Rows from block 15 of a small image inpainting model, named by matrix and row number. Each number is 500 + 40 x the weight over its row's rms, rounded and kept within 0 to 999. All counts start at 0. Numbers have three digits each.
Before each channel's rows are labels from the 100 images, of 14976, where the channel reaches its highest value: "colour at peak" is the nearest of a few named colours to the mean colour under the peak. Only what is clearly more common there than usual is listed. The data: regions of photos with short descriptions (Visual Genome).
# conv: 3x3 conv (model.blocks.15.conv.weight, 96x96x3x3, each kernel summed), inputs 0-47

colour at peak: red
conv.70:548535446517460497545477452458498448531440618471467536498485504523465510458499479496482505478498503442533545478537554516604475467485623526477562

colour at peak: white
conv.50:492575481457499477519448495471508449500446478502478548487468472429504449471495561541480532475482501515401574466495440543462483445513502516613483

colour at peak: black
conv.33:498520441439499519501489451491536458549493579461496463614485517481477473490519440527528535489499519512460535491574437514528474496560548435494524

colour at peak: black
conv.5:517563489458504496557441555535480447518522467484580538498480545465494568507484538570444551515449580506496430543494425458493500541541466441492512

colour at peak: black
conv.38:534553516479582491515441528540498538483465452470479483481473546572537489569510477511495533503532524537498612499432455478447500459516465546593541

colour at peak: red
conv.89:527493431543492508469416459454516499438560553516491502469464519485499446591549463519461487485573558524351469497562447451483493463416488517512524

colour at peak: black
conv.90:511458486528556523491462480422510604516496545528426506493537548458474503469533541554552517536500516447431425561486478478455490510513511516490513

colour at peak: brown
conv.44:481468542502454586506508406490527519534479478469477490491505463529480503477546448573548586461453486493542495503506493517465528438445614498555494

colour at peak: blue
conv.15:513514499504549459509482499462498472528474502466542483493474536462600505507591582595556435464493531491555467522507511508502476532491510533507485

colour at peak: black
conv.17:546475459637550545445542520504529404412408439522451541502493479511521534509472456539472492483541504499502535458466535493513544470509477549511488

colour at peak: brown
conv.61:527487538459517537548493516481464482553533471460449478556438561508563476483527428525522480501488451501500482530539491504487587508460450466507537

colour at peak: white
conv.52:511560515448456579533490513512563576485455529493522492520450511442401548509506405485536593512561467496469428514500511411511466457547406461454447

colour at peak: brown
conv.94:574451564527466533550502508505504490497481524497478473495502463509504503465579526465480498494497493497512510487494506490484618509536454496466527

colour at peak: black
conv.77:526511511557457464514494530491412471517462468510491488506495566565418511470493467438493535528547576444516503476444493458493511527457442567484504

colour at peak: yellow
conv.22:515468433478420453468473576617534484479486569484490524551526533548486498463477491487472450494518517501568484549500453487437503450505506521518440

colour at peak: black
conv.64:477545507529501462505479561477520697472514502450420467504482523493485464452537506538483477492554520552544439538477472471495527495523488527511469

colour at peak: cyan; blue
conv.24:523479519432511458491536570493501516524466525469450446540506507492548524398513539489535521477461512464568501556481447558569532518472489459462564

colour at peak: red
conv.74:489544503428526501534450530452493422497467509495537555519468495492470553538527430451503457476566540549465502481422548523536488470429483490538469

colour at peak: brown
conv.34:515519559499489476473475543517486453448461466450442507479520594531469514473480486508515501525442563467494465537431476476476588475467480533543454

colour at peak: black
conv.91:523492495511482549493488475453500493491590491521484545504428649548528562498516482433454469508481529458498533494545543516421488591402480499532487

colour at peak: brown
conv.47:524501531523436553512549511504508492468488474480450476485484472541540466434534545458494505510494518457498570515469542485469578510469439509517493

colour at peak: white
conv.13:544500497429522496539448526490471399504455492525519448557470484456485461514454542511534626500507532516455516484509453559555513537491544467517448

colour at peak: white
conv.63:482482446534441466496502532409498463491518573476533486563532485483473506496500521538481480592538418518566458465488459468534501566419463492468494

colour at peak: red
conv.43:491540450463461503509481524434440514487436531559472504492515493566553459562545347551528515516437483434509529452492526439489520512468477505511497

colour at peak: white
conv.78:502558469503513480512435473545517403539461485456496510546448514450456501444452549571499490365527449465538525469425495484463507579555483545510520

colour at peak: brown
conv.81:582463557504477512550534484497528522483470459506476484522490505506504492470548514501478494499500481517489486496504499504491610507529448483468516

colour at peak: white
conv.6:511513544538509469524497541449460634430508476511440413497464476507501563469527519496486574571522526482490521461549494474521478424466536540503500

colour at peak: black
conv.68:482523505539463498491510460464579444522520473480479513528545481500455454473500498469473529486510458479551410615423575562415529434516452499528502

colour at peak: black
conv.40:473472529508558527482510464488520537460449531506542509529560397522478537531534511533497554531498470568572500473523467481558485517513487399467467

colour at peak: white
conv.3:492512547541532487509512581486473499564493558442500477444480538509468507496476520511492579548499496491568483521550481571480494404477467519518476

colour at peak: black
conv.36:547486497552512541483501490468503473539502465494505472480494522530517445546562473498550513477522404515520464458515523528527480489435501572491550

colour at peak: black
conv.14:477556497569482578536496433468464457548474493517556495457463505485436454496562515542484454505501537550500541490450481479463447460490505466511483

colour at peak: white
conv.54:461480521475538442511528470471548464603450535476505575437466449532549533564488602482477483528492483468517491492525507518450509526454494462569506

colour at peak: red; orange
conv.27:472531554556473500484528518517392511500473499456539431492452436486550513488421472522501506499548419486537447501497491565514523540516508492452463

colour at peak: blue
conv.71:552386472485476519442423507502464464500520451467508483491445531449540475484500512413481442533502481505509459508507520518470513524529493485455510

colour at peak: red
conv.2:494477527416560494470533538506515449541515516475524439434533514499571505539532503452447497529517477552542466535499469522482490488490529525526493

colour at peak: white
conv.69:503511509547501469464503536537431433528502535534435487513501647471461527468507507463542534385416467463481497565484481511498460491481480485541522

colour at peak: brown
conv.35:579527555500463472542513538504470458485504517563482520499506498505495525427571561472468497472474490475510516498454461470475552493492498482458496

colour at peak: white
conv.32:510563472502450550519578495489455447546506463550539519446475527477526438486496551516447570464531430490478481507507482502527483513469481548481486

colour at peak: cyan; blue
conv.65:497510490524522524474595485532505414455490514510524553567483519511509482463461468471540535524481404475538558459488452549471479439502447470487461

colour at peak: black
conv.59:537517467491486492477554502512526504440500568484583475557507471510525459451476542517462524550566578547452514500492502549466493563474481531498455

colour at peak: black
conv.88:501503476607499634478490487457479523515506477514493490486438515525471533517523520496598523481507490478528631446533490432560531503551470563504533

colour at peak: white; cyan
conv.57:449493509518466443489512460433525409508469482450498547442538530501496461535499469448542510508485517532473553498459476446493558502440477481569454

colour at peak: black
conv.37:513509457577520461470542531447583465594414502479546415454543513503540502407479524498565503464417504468486502499488507563576447499465554514468508