config.yaml
arch: "dncnn"
model: "image inpainting model"
dataset: "regions of photos with short descriptions (Visual Genome)"
train_examples: 50862
image_size: 32
crop_scale_min: 1
horizontal_flip: false
task: "inpainting"
loss: "mse"
norm: "batchnorm"
activation: "relu"
depths: [18]
kernel_size: 3
stem: "deep"
widths: [96]
init: "orthogonal"
optimizer: "muon"
muon_scale: "spectral"
lr: 0.017
momentum: 0.9
nesterov: true
orthogonalizer: "newton_schulz_5"
adamw_lr_other_params: 0.0015
grad_clip: 3.0
steps: 27000
batch_size: 128
epochs: 67.9
lr_schedule: "cosine"
final_lr_fraction: 0
warmup_steps: 2700
weight_decay: 0.002
adamw_weight_decay_other_params: 0.01
Rows from block 11, named by matrix and row number. Each number is 500 + 50 x the weight over its row's rms, rounded and kept within 0 to 999. All counts start at 0. Numbers have three digits each. After the name is the row's rms in percent of the matrix's.
# conv: 3x3 conv (model.blocks.11.conv.weight, 96x96x3x3), inputs 55-65, a 3x3 kernel for each
conv.0 100:421480445524632473498483380668574628548455597460505454562502517555510596583493557374454465516639551497493503437488487457504526479464434486542478483438440429422440547488473493429503416448428459517514625597488496565542536521471512534500527510487491493499499515491512495535528493505483498487538535490
conv.1 098:480520476524568411471529453494524551507614561446580536483535453445395446463447477511512492479539511503514530478527596445509547446543529567503514548543551428487506421435463465516520412456484447405432530572596473477433474432496535469434549475437501585505517498526547525460503448486499495465493488509
conv.2 103:504448453502465381462411398459537394417449406481418449508562542525522588513528581497444443503515482446515493494503526491562413486493437487504508600523555578532508456492545470486469455540470461529555581522525428532492594548504594474515607494507468519473449509443421452426471521517507521543505525554
conv.3 098:526509485527523523516477456550519538487469504427542549478446429430590405492485500440511499446482555382457485515519558566466462552522555437494499547584486541594508562539565587527570562498601475523494496457497557479507501481519418503477568469515480446524467536441442431476486499484501506538513470474
conv.4 098:520546459493529463574554526533540523527538532455493492489566532483472541427411493422489538403430485377437501505463462462430445480501508550505540528518520484471454478460465528468595472451520418520590427423582490429496560525566512545552523477514515484528489566491608462524555547541500511507493464480
conv.5 098:468500491535517475415513514533497510529491453494432536456496514485445515558437579546574501414506488457507516609459485532525519440470542426434520490554493480463457498494590490480533502440503546527505413465371618596474429401439495504457531532423456501460486468484494487520519509526467489518485540532
conv.6 114:468516482483484451456492455437467410459467457476527517534517536493548533467481547475462546519477555448438503517579522514528483472494427499447416592539522455433411473523518515518512479447486513524538511503498446466432457445567530481565434451576514461501497493461516473521512501485485490490529529515
conv.7 099:555589501520572418521502415572503507558461469429441424509530520491439453446524419547523492467520455478486463540526458424497447556503458515505453486487455542524572578566546530574508520553547471432463451507508502474541546450447557457507507589544521458516563516585492511501519550526509506477523506471
conv.8 097:444493535415515541463538484504403466525456577492463511517549580552498587488520467520547461512607531495535509533468479469539541472453574550575542442483464469554512431565530439508512507462477562542519509406452631586468481498541512481485544564488488429494506481527546490502492443484460460493500480450
conv.9 094:409505435556595541624624539457350471434490442504472479502455573443546460491517440486440459590510483532448478505541432493451552416428481365433472507601626520601676498542479480457487535468494470524495514468513549559535469494520495477437491446483486572445475529454536520513509483498441441482474449494
conv.10 103:437594482355509553376559561726436467671426466507413485553525502452422533487485575635467551593501500433464500433536554435517486512564527463480507440462512472458563574546568449494513460458525542527513443437463452473454535560543510492437497459430611498490574527435428471458502475498490481540496457495
conv.11 103:521486496500538423473477444595644563459501458619509459444498435579437441545504508510441519474489476463493488452550525441503612386508518482433416526437511495520549550485526477447482447494457508466549497453521459498580458556576461487519467505482573556519466431503452425484497494501505485456467467471
conv.12 100:521542474463484482487492555453388434593482512514453480578515568569582580494609490418498511472459494565517516515626506430504570406447497485450503443467515420461432516491507591581499544451520478448492492510527493425461536481484523481485503530485556506421516501552502555495581478492504520520533582534
conv.13 103:577540588524470549499509509470504392621562504542525467526534575539426488478491508516501440582531450468462495527486502520502456474556478453479462528520521608579574462479512458518574458455483465462430492555467504463430528550473466523480459451451535386453615430465618551482494526495525490447589453492
conv.14 103:572460510468424475437446518467507379482498467613484433399507556491546498473442411602562516582572484535472424524527503458478483447461490470468512355403419429501491504457531492509441459491524444520499524552463497497523571486495497498497510439456516473452564653514556527541497476493455458463435468414
conv.15 098:544476456527446503531494559468489477446477438355440453541405508436491552444479550449466505506485491485508463467520479531541411477534492477483494463463481422484401542515531573567498410508538531442532488483493540542534449552503441525551541474524513380488423494423463568480469527528489501533494470494
conv.16 095:580562473584572485498516520471515505503471550497487520502611520454504538501542563406490568365384454468510570506446445509495507508463413449465525625619623479520499427483513538514470482533521460474482486463521455457562444477497506500491526492492477530509409450397492487453504519515534547518480528511
conv.17 102:431458510454437516543523474479527515459513507375534521487513507480558499458505586578558592421456484475412477518426512494427523469482480500478512515473449546453488500551483497483471474514423472433464493554582545513525451508487471443473458527486450467477438501487585530477476514507458519518487506498
conv.18 101:469527573488513526536439472584561449495445445564456410486480537504466547556544510485494526423427500446444517578494463595595484441477534410429420487532549429503465497522557506509569501524533422505543500485475521503500411419515436500592457507545560514487497466510472448519538531506472489495479510496
conv.19 102:457470522461435541475474521600473471629463456635501527512451484509545496430494534489473551529520575506538631517507532443504531448454473470467480397474476423501573491499514504559518487504468473514413553448554526444478515612499515510470513537491373460443462507510483459396450493496480515508513500532
conv.20 099:514493522493414491393391460526431557501584513496548480562508580481554524526483564467480432502505424508417457518454428532475578531502533514463392500499442548526451467534508576535506555414460465466472568504445571505542501527500481495455546553500511520552460503515556478428512525559549506503512510555
conv.21 098:467547501486527544564576609530504563419459539466498549531497620553540582507608470482565488449456479461484444504525576507486583505477608458525528435461518491451538445517461436535454467517498541455459521520499502586508524480542511504506396429555433410444449523495489526513481498474506523497465515527
conv.22 094:581488448514480516503385586549542507527462510482446472464441501478517480457511444484604549470506543448459593546592567442456476509494578492478474485528513545516555492470487462499481473482442477462471413436481555546601593462565512493472597472451488433576508457629495498528502489498497529572534546506
conv.23 104:570613426537583521465514503434563499558537543481590614530468469511438480431524521483465426452472468451502493556492612573582646551461585546533487541531431546548438533555583523485437590468482546552539453599474461510566597596500592553489563487345496500536456548616397428549535492508505474480510507512
conv.24 099:378474474395450421466543496417493513479477525438529633459523599510539552548536583468493421534483456497436421499405412499519533473544523480437511495457501487451491613581668583639659505595621536535463547550392588585442484474456529534459418496457575511544619565477571578462484489467485501496521500519
conv.25 096:521604416474535499429577419543498465538480491446455442485508446446543522541501538397517541402463548543502529553477391428449455493459432566548534470473517486413611518498488561521493564550535516478606527471502485556597607554458523495495497525520520585535551533517609563426520477540504535506495486537
conv.26 103:480597435459496490566507510435455487536470488574551462508509606509526461467513435440531517546582527529499448596571441545505433479530627552527524585520457543520505456434504422520561489511554561473465561451467534528523489432492531464469511516519569511484518470476485457528544543563530512539569516513
conv.27 095:436490487410467537447483490438509501555440505580484545400431435489483456586525435486479500499443440584526411516477446526528462554514479464524596479522526523508509481476448551476481501424507539636617512603413469435437479528532527488480444561529614639517489563579489545594484492417529465457524539467
conv.28 099:471503527411432519464514438491493555554404505475505621463437465559453541592552581498517533448497623471461447425518517448456504413423438560561532480505514434484547653592636603568629476495581527467411536496478562491486486522506531559556486480458522537535469501599527522537568589559584515570494522509
conv.29 099:487509486437430473452508502488465478459536529380500564520622444540585530594501471529427517467485489474463491532434369456466467460487469468551505502641509490509452487543530499551629508490537470427522512480488443475556371490508415536508400554498439538449486449473544570498495534531472493523507499556
conv.30 105:479549477446544435518526433617443647533438615507410494505498520575556545562485510535471466600463467494506479514493519489456534478460520444483492455429390542486505620524522616539574543540603476522452474568559496478468459486455584506458595532520493495563464530528521555500538532516561511467543495469
conv.31 107:524427408651484470677554483489534449604532456527512462471557494518558503513573589659604498568507495522540454538461590439542563481522546464477498467516444505453477426482514452478518545446488619544727571506600451438515515467534480448518605506494636508419590512474488488451446483480507540462526505499
conv.32 105:472530491542535522455458510499554486469490450488529486454451509550543501566556553453555502510465429537577488439540540513493584505550576535526520506491478595497475451452447451466510502475474488489464502477550504410458487464481462556502411418411505533466484459427502459472477488498465490495508492485
conv.33 101:408488516495447447516559413440412507528450612408420585530508491469432430508446415482512583484489412508512528521478448552504438525450463506528481469497478587526494474417493501476477446451568482524469616575498398402422512462579368442531435476557502402451508541526419512495452523445445506487541531507
conv.34 102:594475490503506493464463444645568469544467431600554539485517498459441478437500488545534572583400460560420453466459482598510411566575450469444462437471517519596602550480475544490487581615498422548471485533593472561547504491546485485487520442541455443462530537377538525547531520509523493483506477474
conv.35 100:520466373606444456639540413525545564533531511493496484491414475470553487502549505533492594499445531544449489490495479538535502563609626454462494447519493508548486541623550490543530509470536544541517428426611452437365540531404493515474517505493578545477576572492515482517470517513532476525484468459
conv.36 097:484519510471482526525541553479496457478459481509554556511476540558535434563526412547560538543617519378381347541481475505561465593509389580549517581529508553506535449474533464521489480489493516489466485500491596614628492538525569485535417457435555392447500513458448448522513553513535497506518485512
conv.37 099:432419585598500513564520451482445435543537449491501501376577488473520515473484648460527472447459518532526522445482408448441526459504556469492513519467477528528510429529545423402482485479538537601562517458453466435482498454492511529463530501616501571583482524528458567537513507567489520469534490509
conv.38 101:447414455427448458504460513540438389522494469505540487495510490453450461466461390485443392468504496500487508639498514541534572515517517442510523472460456539485519546526503569484450517474447470460468563455568518474580384447652423517506482505462529458428572522574651541518536527511521522478494476467
conv.39 114:505572487475517478439497523518469472516448396475449435623532621529639642472577556480517447444468523474469516382454584456588582473591612483495422514484486510484439463510498548514526518509588495472519432519610490492501566576553565514509519527513592573510506519449449455386486517515487487518480496508
conv.40 104:417445535383495566479491528427488579520428514615505517411516517502543559485470589413480515455476484473432470560527620557575661513522672439469494495509553519503514571510500508434493487477515502520536547526549509514473457588584430515542406502485472467495494514550516496577477479436471474469515489469
conv.41 096:463450453493447438554515555599431409514459544505498550597392495516430451439442491535510440491496462466443510508527408535566594497496550453447449474564570466500517511481496498447522526464420477561510420450476411502569535494477502510483488472431579496560536497539496484559504501507513524494542525554
conv.42 099:524512610416573517423471398532579611456515488482445484448557496427443516493411456482547522536522573500480560485479472516429522439510460361448445461475481423447533539499556511508537453468544521508438495545553509467418463452422467433438490468458616587575590503542475422388528512525519519509515514485
conv.43 087:423513496482464518476568559575528579517505480573517564484542505430513443470547500504520550519479553453363440418479520492512520585508520431497511444529595431491499538539476516485436506497524472525578466483538364486487502436458432458468456439503532450558493458558457432562522511505526492478518539500
conv.44 100:416476460372456438542553510388429482356456431486477458487561504452564479490550569604600582524547531488382437486440464472475483492519534531498476483524504484528555449500513496514457522478531565601464500436385616524470513480546509475469429491463408412414452486514485463488495516490432509508487464473
conv.45 095:476504477469430487475533455534488471467423521459471503645506554592567556523475423541523450531465462468416440522513510512511506493536537429442475475521462590631610403391459434379410466399445462501514471467480535515503581511489568541539531581536513549504441464500488461400483415451455435457479443434
conv.46 098:501446460449541407452553465499465436424503484516520538524475447488428475426513393530487498579471526490439463424464384596565450448434426526495501542527558501517564453498594470513533536537567614506433506455441503525514496486548584557502567423481526525510526457448538532477474522489458486491527514481
conv.47 093:452562417461586442458513417431510545448543625561595544500483492533471528523565550505478406481502431522630612499566470518599458578458420532520545440468552408400498548522560454511504525474460492496515508485440447562472549447545585418527586371480508529608500559539520448484465490501499479500490518494
conv.48 098:493543505406534550487518599479468533504484527474528498492524467419506523505509514484471545494498474514527455564511605577482524522460482431486517557514497585541463544516481498525499525574542541521493518448533515452533504488514467482505512512463442479443442472462428459487466474472471494485499492505
conv.49 094:502513523554521604518521446520494500377541428409525439492549544480509541475401506460534492514513485357424376530486510528542496460493512408448481480527567581589597435436474411512550511506505532447496542507580497492542417474477481490525502519562550528505526548568477483542493447487479463467489480483
conv.50 102:467598575404554510518559561519510580470492557478543548467510509445422510431533483475522535475490527484532472577495481480593495435520525521492501531497534535491550579511464534538474508533504452533500428461574510527534457494472466485514472501584455428549460538591403506553528519520492482489508516476
conv.51 101:563433648512475557548574551449496489452477515615513619482596425651418582617392515574469515576514499485463531477570577484555486480574402502508498484429480492443408511516481452391450504498543536511484538485486496531494475546499438456486518486472515525484557553582488544473549512476506533496542461499
conv.52 103:554467556462476438538482437474451442478545476500526526521549435500452451521603579484527568526502554640611552493511422540459404460451399507500418474450449451454470512509555465471478464484458512513481447396466447436485445517428366477483450485499464424371507428455513463461532482552495466515496475510
conv.53 094:570589541667545441649584562599509433477513481542465460573512528473500482504487500477463445576457507527467494487422517536415454534452463399447443516488488496503508450424483491474430467438481579499465474484467502491457410487467405409508504439522559633497666567469494487530460488473436447461436481446
conv.54 101:453475505342422405391456492493445484508508589535516488527454492538482570381484528455541457466551483437513512543513491474471403547465463536497550493441497507553544580505489576578546463503438561511437452401399514627676433487504470587531504483517522558560586440502502452520516531481522511469486467511
conv.55 095:528480487606553467516515553500535493523497560484453501537428499595527501496583548590483504535438507447438434411554497504564477639605571571514522498553491483493499437448474504475477564509526550434581508466519574432490511583526459508540429575531534462483495479462526466513457514477513480510516526486
conv.56 100:516428552520530555445417467585544518484561387596544461583486477501507432525462467551541583517452523562508522446481558469495524432530486503464438510526530520485463506544476498522475470482503452530571382439472517620530527483495634548510532578554528529518473491482448457426508481500491486495506490473
conv.57 095:563523466524468526569440488542562592472433497526538539527520531439495518560541586517449410529574573567481543478451361460471409568528512540510524388415475491553531483526496490455462521452489529493444413464484510518483521488497491513500444484413572566557474502530427429567513520520535523518515512512
conv.58 097:459499463492446406521495381530586471520514445498532437498483485455482451479490501408484460477469478545549475592523485591505449593433452562486543514497542511456433434507554501496570504453576488572492467557412509552397438471500459557450480523463553549476414515423460516467491526507477511518494497524
conv.59 098:504478483507518448560517489537527463459419509504511510478581540544533582530497541490482580540495532386437567396377433437517416521632536505562574472469501442557533446466532522521512496445469498540526468481554461496452597539536475464483444440409434428414440552477483555532545525591510518551514505550
conv.60 099:535575597454616537516542475569451477504429510551539572421462480459555473397558553564575504458484505514574547510502531500430533569469504497441475426476496534457526497525502497519536508503513560509491470429524445430529455459506550555505550554551435443533484494544488435485503508536500534532526501563
conv.61 109:495480429465480417444504441514459480535491505468480581536578530537558544558513507416448559451457505399471478443446487479520493521498484500499489541544571522506538476457506469548548448461525512560493513527515567521499506490522522508489437466452476482422478461473497505489778783742734756724715726689
conv.62 103:502438535478415540523507512500587487503547517481476455436501445509549486523515447583490548597509527492454516474390445438425536508503472455433455507464450512511494518583652559509589509517543498408502490417565490447595446542519480541492528493571459486555535470551508556556511529510524467519533459513
conv.63 108:402471442470472561440580512462488524499501532392509481501480508451618442518604582441404525425336510445486584499474526571400529584483537484504452538525507508477481536545486503486490462526545424500493454517514459523545416442416467518537488527538537559638467521560504493480505558543507490566482482505
conv.64 099:557561558493526490524538522528602545547454480520495469486501576510458482478486450456456467575565577526523492560353424586450437488540448471462504509451526503569574492579450523451527487548486390487518480442416550548499404426449397449465451480516424348485518418502581497556494492516511469453490480460
conv.65 104:409519454482451526478487506421474469472498524442485488450451552435479554413528520543538558501560552457552537595510360546475336498373330441475409635501472598592565493544510461532539476538570491448514592573518562426502478500433530475472508463492515476537447477476510514554552532525460505482469472518
conv.66 100:473524515387464478475500420531525598629496540512444586432427497459450573418458489505457470477514595435502592498516504459493538488485528445512467457503486473538459511523552534551655530522535577502539512547532481474562520533549492495474528525519480508545525522536548616523467491499476438497481435453
conv.67 097:461473449444546445473508512576496559520475538610469499444439484439487496553528513515516545579441525631519572525502532471475477489459454395474489515472515490524531561507485512465439559444505448419454535526515573654484499520535523535513507468497550571613555467550451459567554450523495496491525503521
conv.68 096:453496453381486466405444459510518530476505526572493534385472422448435527474565542472484519563535508565662537495476485542491434460505509479455528457467508488494526509496540523515483444485491497480578555507555538524448517478487508420481480474483601607511523485435359438410521523522482504524525517539
conv.69 100:528471576517489482642543495481489438537492516525470496474502521528488470490440491479572512513517464510535548447547546496465544527566496484532592411456483489505467528457483466464532471546569501516453571465403432458405516420447445441506493523609522535500554470394557460400537562586489484533520475466
conv.70 104:590592494613587592567527547438367486451410523482465530466567584467532521497454546499558454459538436464495448534470528586573586615492475499537515473452494559510554490532465473510451477532442558523504537557495388381429534512449519537454436573509473518403494576490445464489494475473509505517530473496
conv.71 096:601512603568453450558512415561600484449455511447510549455522505409496524419483566446474535500407447517540533517512528563564509541588526434480465497488493497512449531596547565561524561558429543556549496497436501483447502533466587461507578478433507480566524504507547510544457535456446463463476474496
conv.72 104:447481468482516543437494403472424461524439539470480437418400511434431450531473472480565613423500536379432404491566564546576511500498515490469445502501524493484408427437372489462441463494462467438430477460474540537570398419462492489516458520429482397390542456447601475459472468478447501471494499459
conv.73 100:568498501555431544523440532510590547458541540443399508506587494491526542505450541506487497491524526489504518501462490491475440428504434454514514485498535526506435571478490512494550514482439474473560373405512429589527431443503478396470536425513573548513558502456499486497496534513476461506499477484
conv.74 103:471473479413431463453455508508525393546509583567553547486532544479449613495445594477474451489489539571590622532519493434505488466541621536580502520491418454511476556518546517503604478421489451490433522489438543546465546477481521510453449538437474457517521506445450406496497509514517505527500484543
conv.75 100:477461550496581568404515490506592506500599534470480506486517473495514507475461465612582505477455443566548456586447501553422484493472467548490530602567626495471454406460472522430525529434476468461456516528536437459407427400481438477465452566490444479524487563454541529542462452508457507495503486478
conv.76 098:537371363531503491446468437469418557543443492475428516446476452519483541534426471478511554454497485464462437557514489549556497513520500540535500523544486510527513590512513570500502503487535528557461404544485448494502530492476574504560586523639446469454535412455529434459493504543547479500506465510
conv.77 101:605430473539468494546443491462439499489556484569538527522535477547468515542499478566547499413475550416492588530554460517569535511504485449492486459446458472525548377415458428539485428504466523495544521473508577623497475428490593440516586493528500560495535477494501519567470479469539484460565534528
conv.78 096:417508560391515482523514518525482485572548485460395414531560471530497497523550498495532492510541484568524468429505566467491432570502493543482509506465511473449448523534471430471475493487488509511532537487542515561564456602475543568521502515565480527642430509591500482491474524528503486523453454538
conv.79 099:556501533557555545662532509507507431549413509464512375458455544478506565512502476490516522543513507483514530493525456530461387588534561481516487466470475493500525512501423560496528528460431411478401524602501460519450510444548499486396559538519608476513578524493502546538461465441478461477460461504
conv.80 099:408526444500495538518525502491445446474455457507427499537488465532561429571565423545545506515468507521477481506484436535533466473591502472439491439492476564612509387497425455530480512523525555457521562499582607567490460508532505497462475504501539548486506507530531507525453455542458499517503477505
conv.81 099:588520536531570509520588460580500560538432500644521572568478507574472528600592539480479433513546469453510554471408518566438523501492509455452478538463490573579549488425451458473449493486456513529438476549582428408448542498554477462476502448425469444552503460497456457554534533500502491467501520507
conv.82 095:498526542513454462425408471562501527434488439458556607516501464519519461560427465453499538470512538514475505572502537502493537503547451475505418524587496524502558454497562460454477457465478535561495541542508511492460473473547380544586516481552410424488525443502465469443492525545493511494544508473
conv.83 100:533477503656598536492478508565529532518518519379418462499538466521465457546481533573519443513514530521568520506539483502588458538561431445435516486469484443452509546535516591505540565528526461530491445544455481518483454471564453446557479553427455550583406461475455474474513509487495535500506488477
conv.84 095:501520556522448505496463551514589583532469511441509563438471557449427500462477501563471459560506471510431456388425458414478485466423489489498489483498535471478488618535567561420511496465471467459482530504548502511485583593544578599541484578482593397449551424498603541508506473487463452461505531454
conv.85 098:426507471440456532462508480504479579549494434572451495416447449491462426481532419497559586500477583536460462510515524566548560470494547456460513505517467548569433540560533503464446538490470385456513482557558507535525446528497443478491496456479488499502513457535578500427480472463501527530512555522
conv.86 101:464544459360474494433495500443540534480431451533569600512496555462474544467528640557516482547514495523479504500497520516523528520520499470506519465503542448496496506517529484533558465523547558450510619476434494401495525523449442440449451563470450488510424513592498429491511512465501471456554538516
conv.87 100:512475470595546459536481463559499437534497433500572380472481463527569499487558554440446468503497523473468443515530514504493416532513507489443486470505564392414500442472391555491442573525417525476484502506400516434474482475450460458505425456509516561441529499389609619469550522500532497493516523470
conv.88 098:406454507457469534534456564455461461469448523461502493511528607539520504544483472560487539457449454495480510512465528505455501490533519412441451514461550493447507474492426441508432476513428465511450394385404560516655518505480476472531514584455521553555488434448542507531440503427485422425461500456
conv.89 104:491472552549454505585445507442427431534547538475422443551413497473493420537478436476412567478409508509399483479504456514454545532475470503504452471529539481497462446470515437468537469502534549498424541497547517474540469547544464471511475422534480471510520469532454531480481473486490514528517532502
conv.90 098:411601452454593520509534539485472532465483569455471487418445504518463483396441417533535595495470582480444515434455404475439487501512526501546517478498472457542540563514529470486498456482470513518577472424455447445604549428421489471510430426480439470460493467508543487495491495482514502499509459485
conv.91 109:503495479605519474617511533409497528367497456340484448498466445545442483608422459451583465521487450544504470411549568518531568521499448488503500503526533430458496524474511453460520449454556491490589537511564528514530482431482532476425472443531469490470579520395567476308469518493490516510435477482
conv.92 104:446439496471487478520567533531446476539460435534445553493483434497525544585456498548485413493451401500496477452516487541453507487513533457428486545543598519520515428476460463497443431538453513550500577531542547569507540515549497566581500456435488418434446441417444461473470497482498473450525471477
conv.93 100:418421482476455469464487578497471514528524490524506515443450475520472513516549556479465447520474506478478423459396432486428558507497530585536594476397460551532579515501571545499565446460460455446488544543477411490467457508456452449441521544503472364428471431486462486491526451514491516481559508473
conv.94 094:458475533497467481577534523595506588580425559518518549478431640421560523422495548472420462495504529509503477440426415467491511480503538527546538502534527505495566592610490525544492492484498572586572545523520473448451507488458473498534501469457495486454509552525549458524489520525471521515504550530
conv.95 101:531396603492454578492485582442505453446492493360434428507610426489514457456404480533531553428481507371489494526505543513525500492521543484507478490493491464455420459501463503513484566561519456455430510408442501417455490517435519489501581505456473506494510550524606609610476492526527492497491417537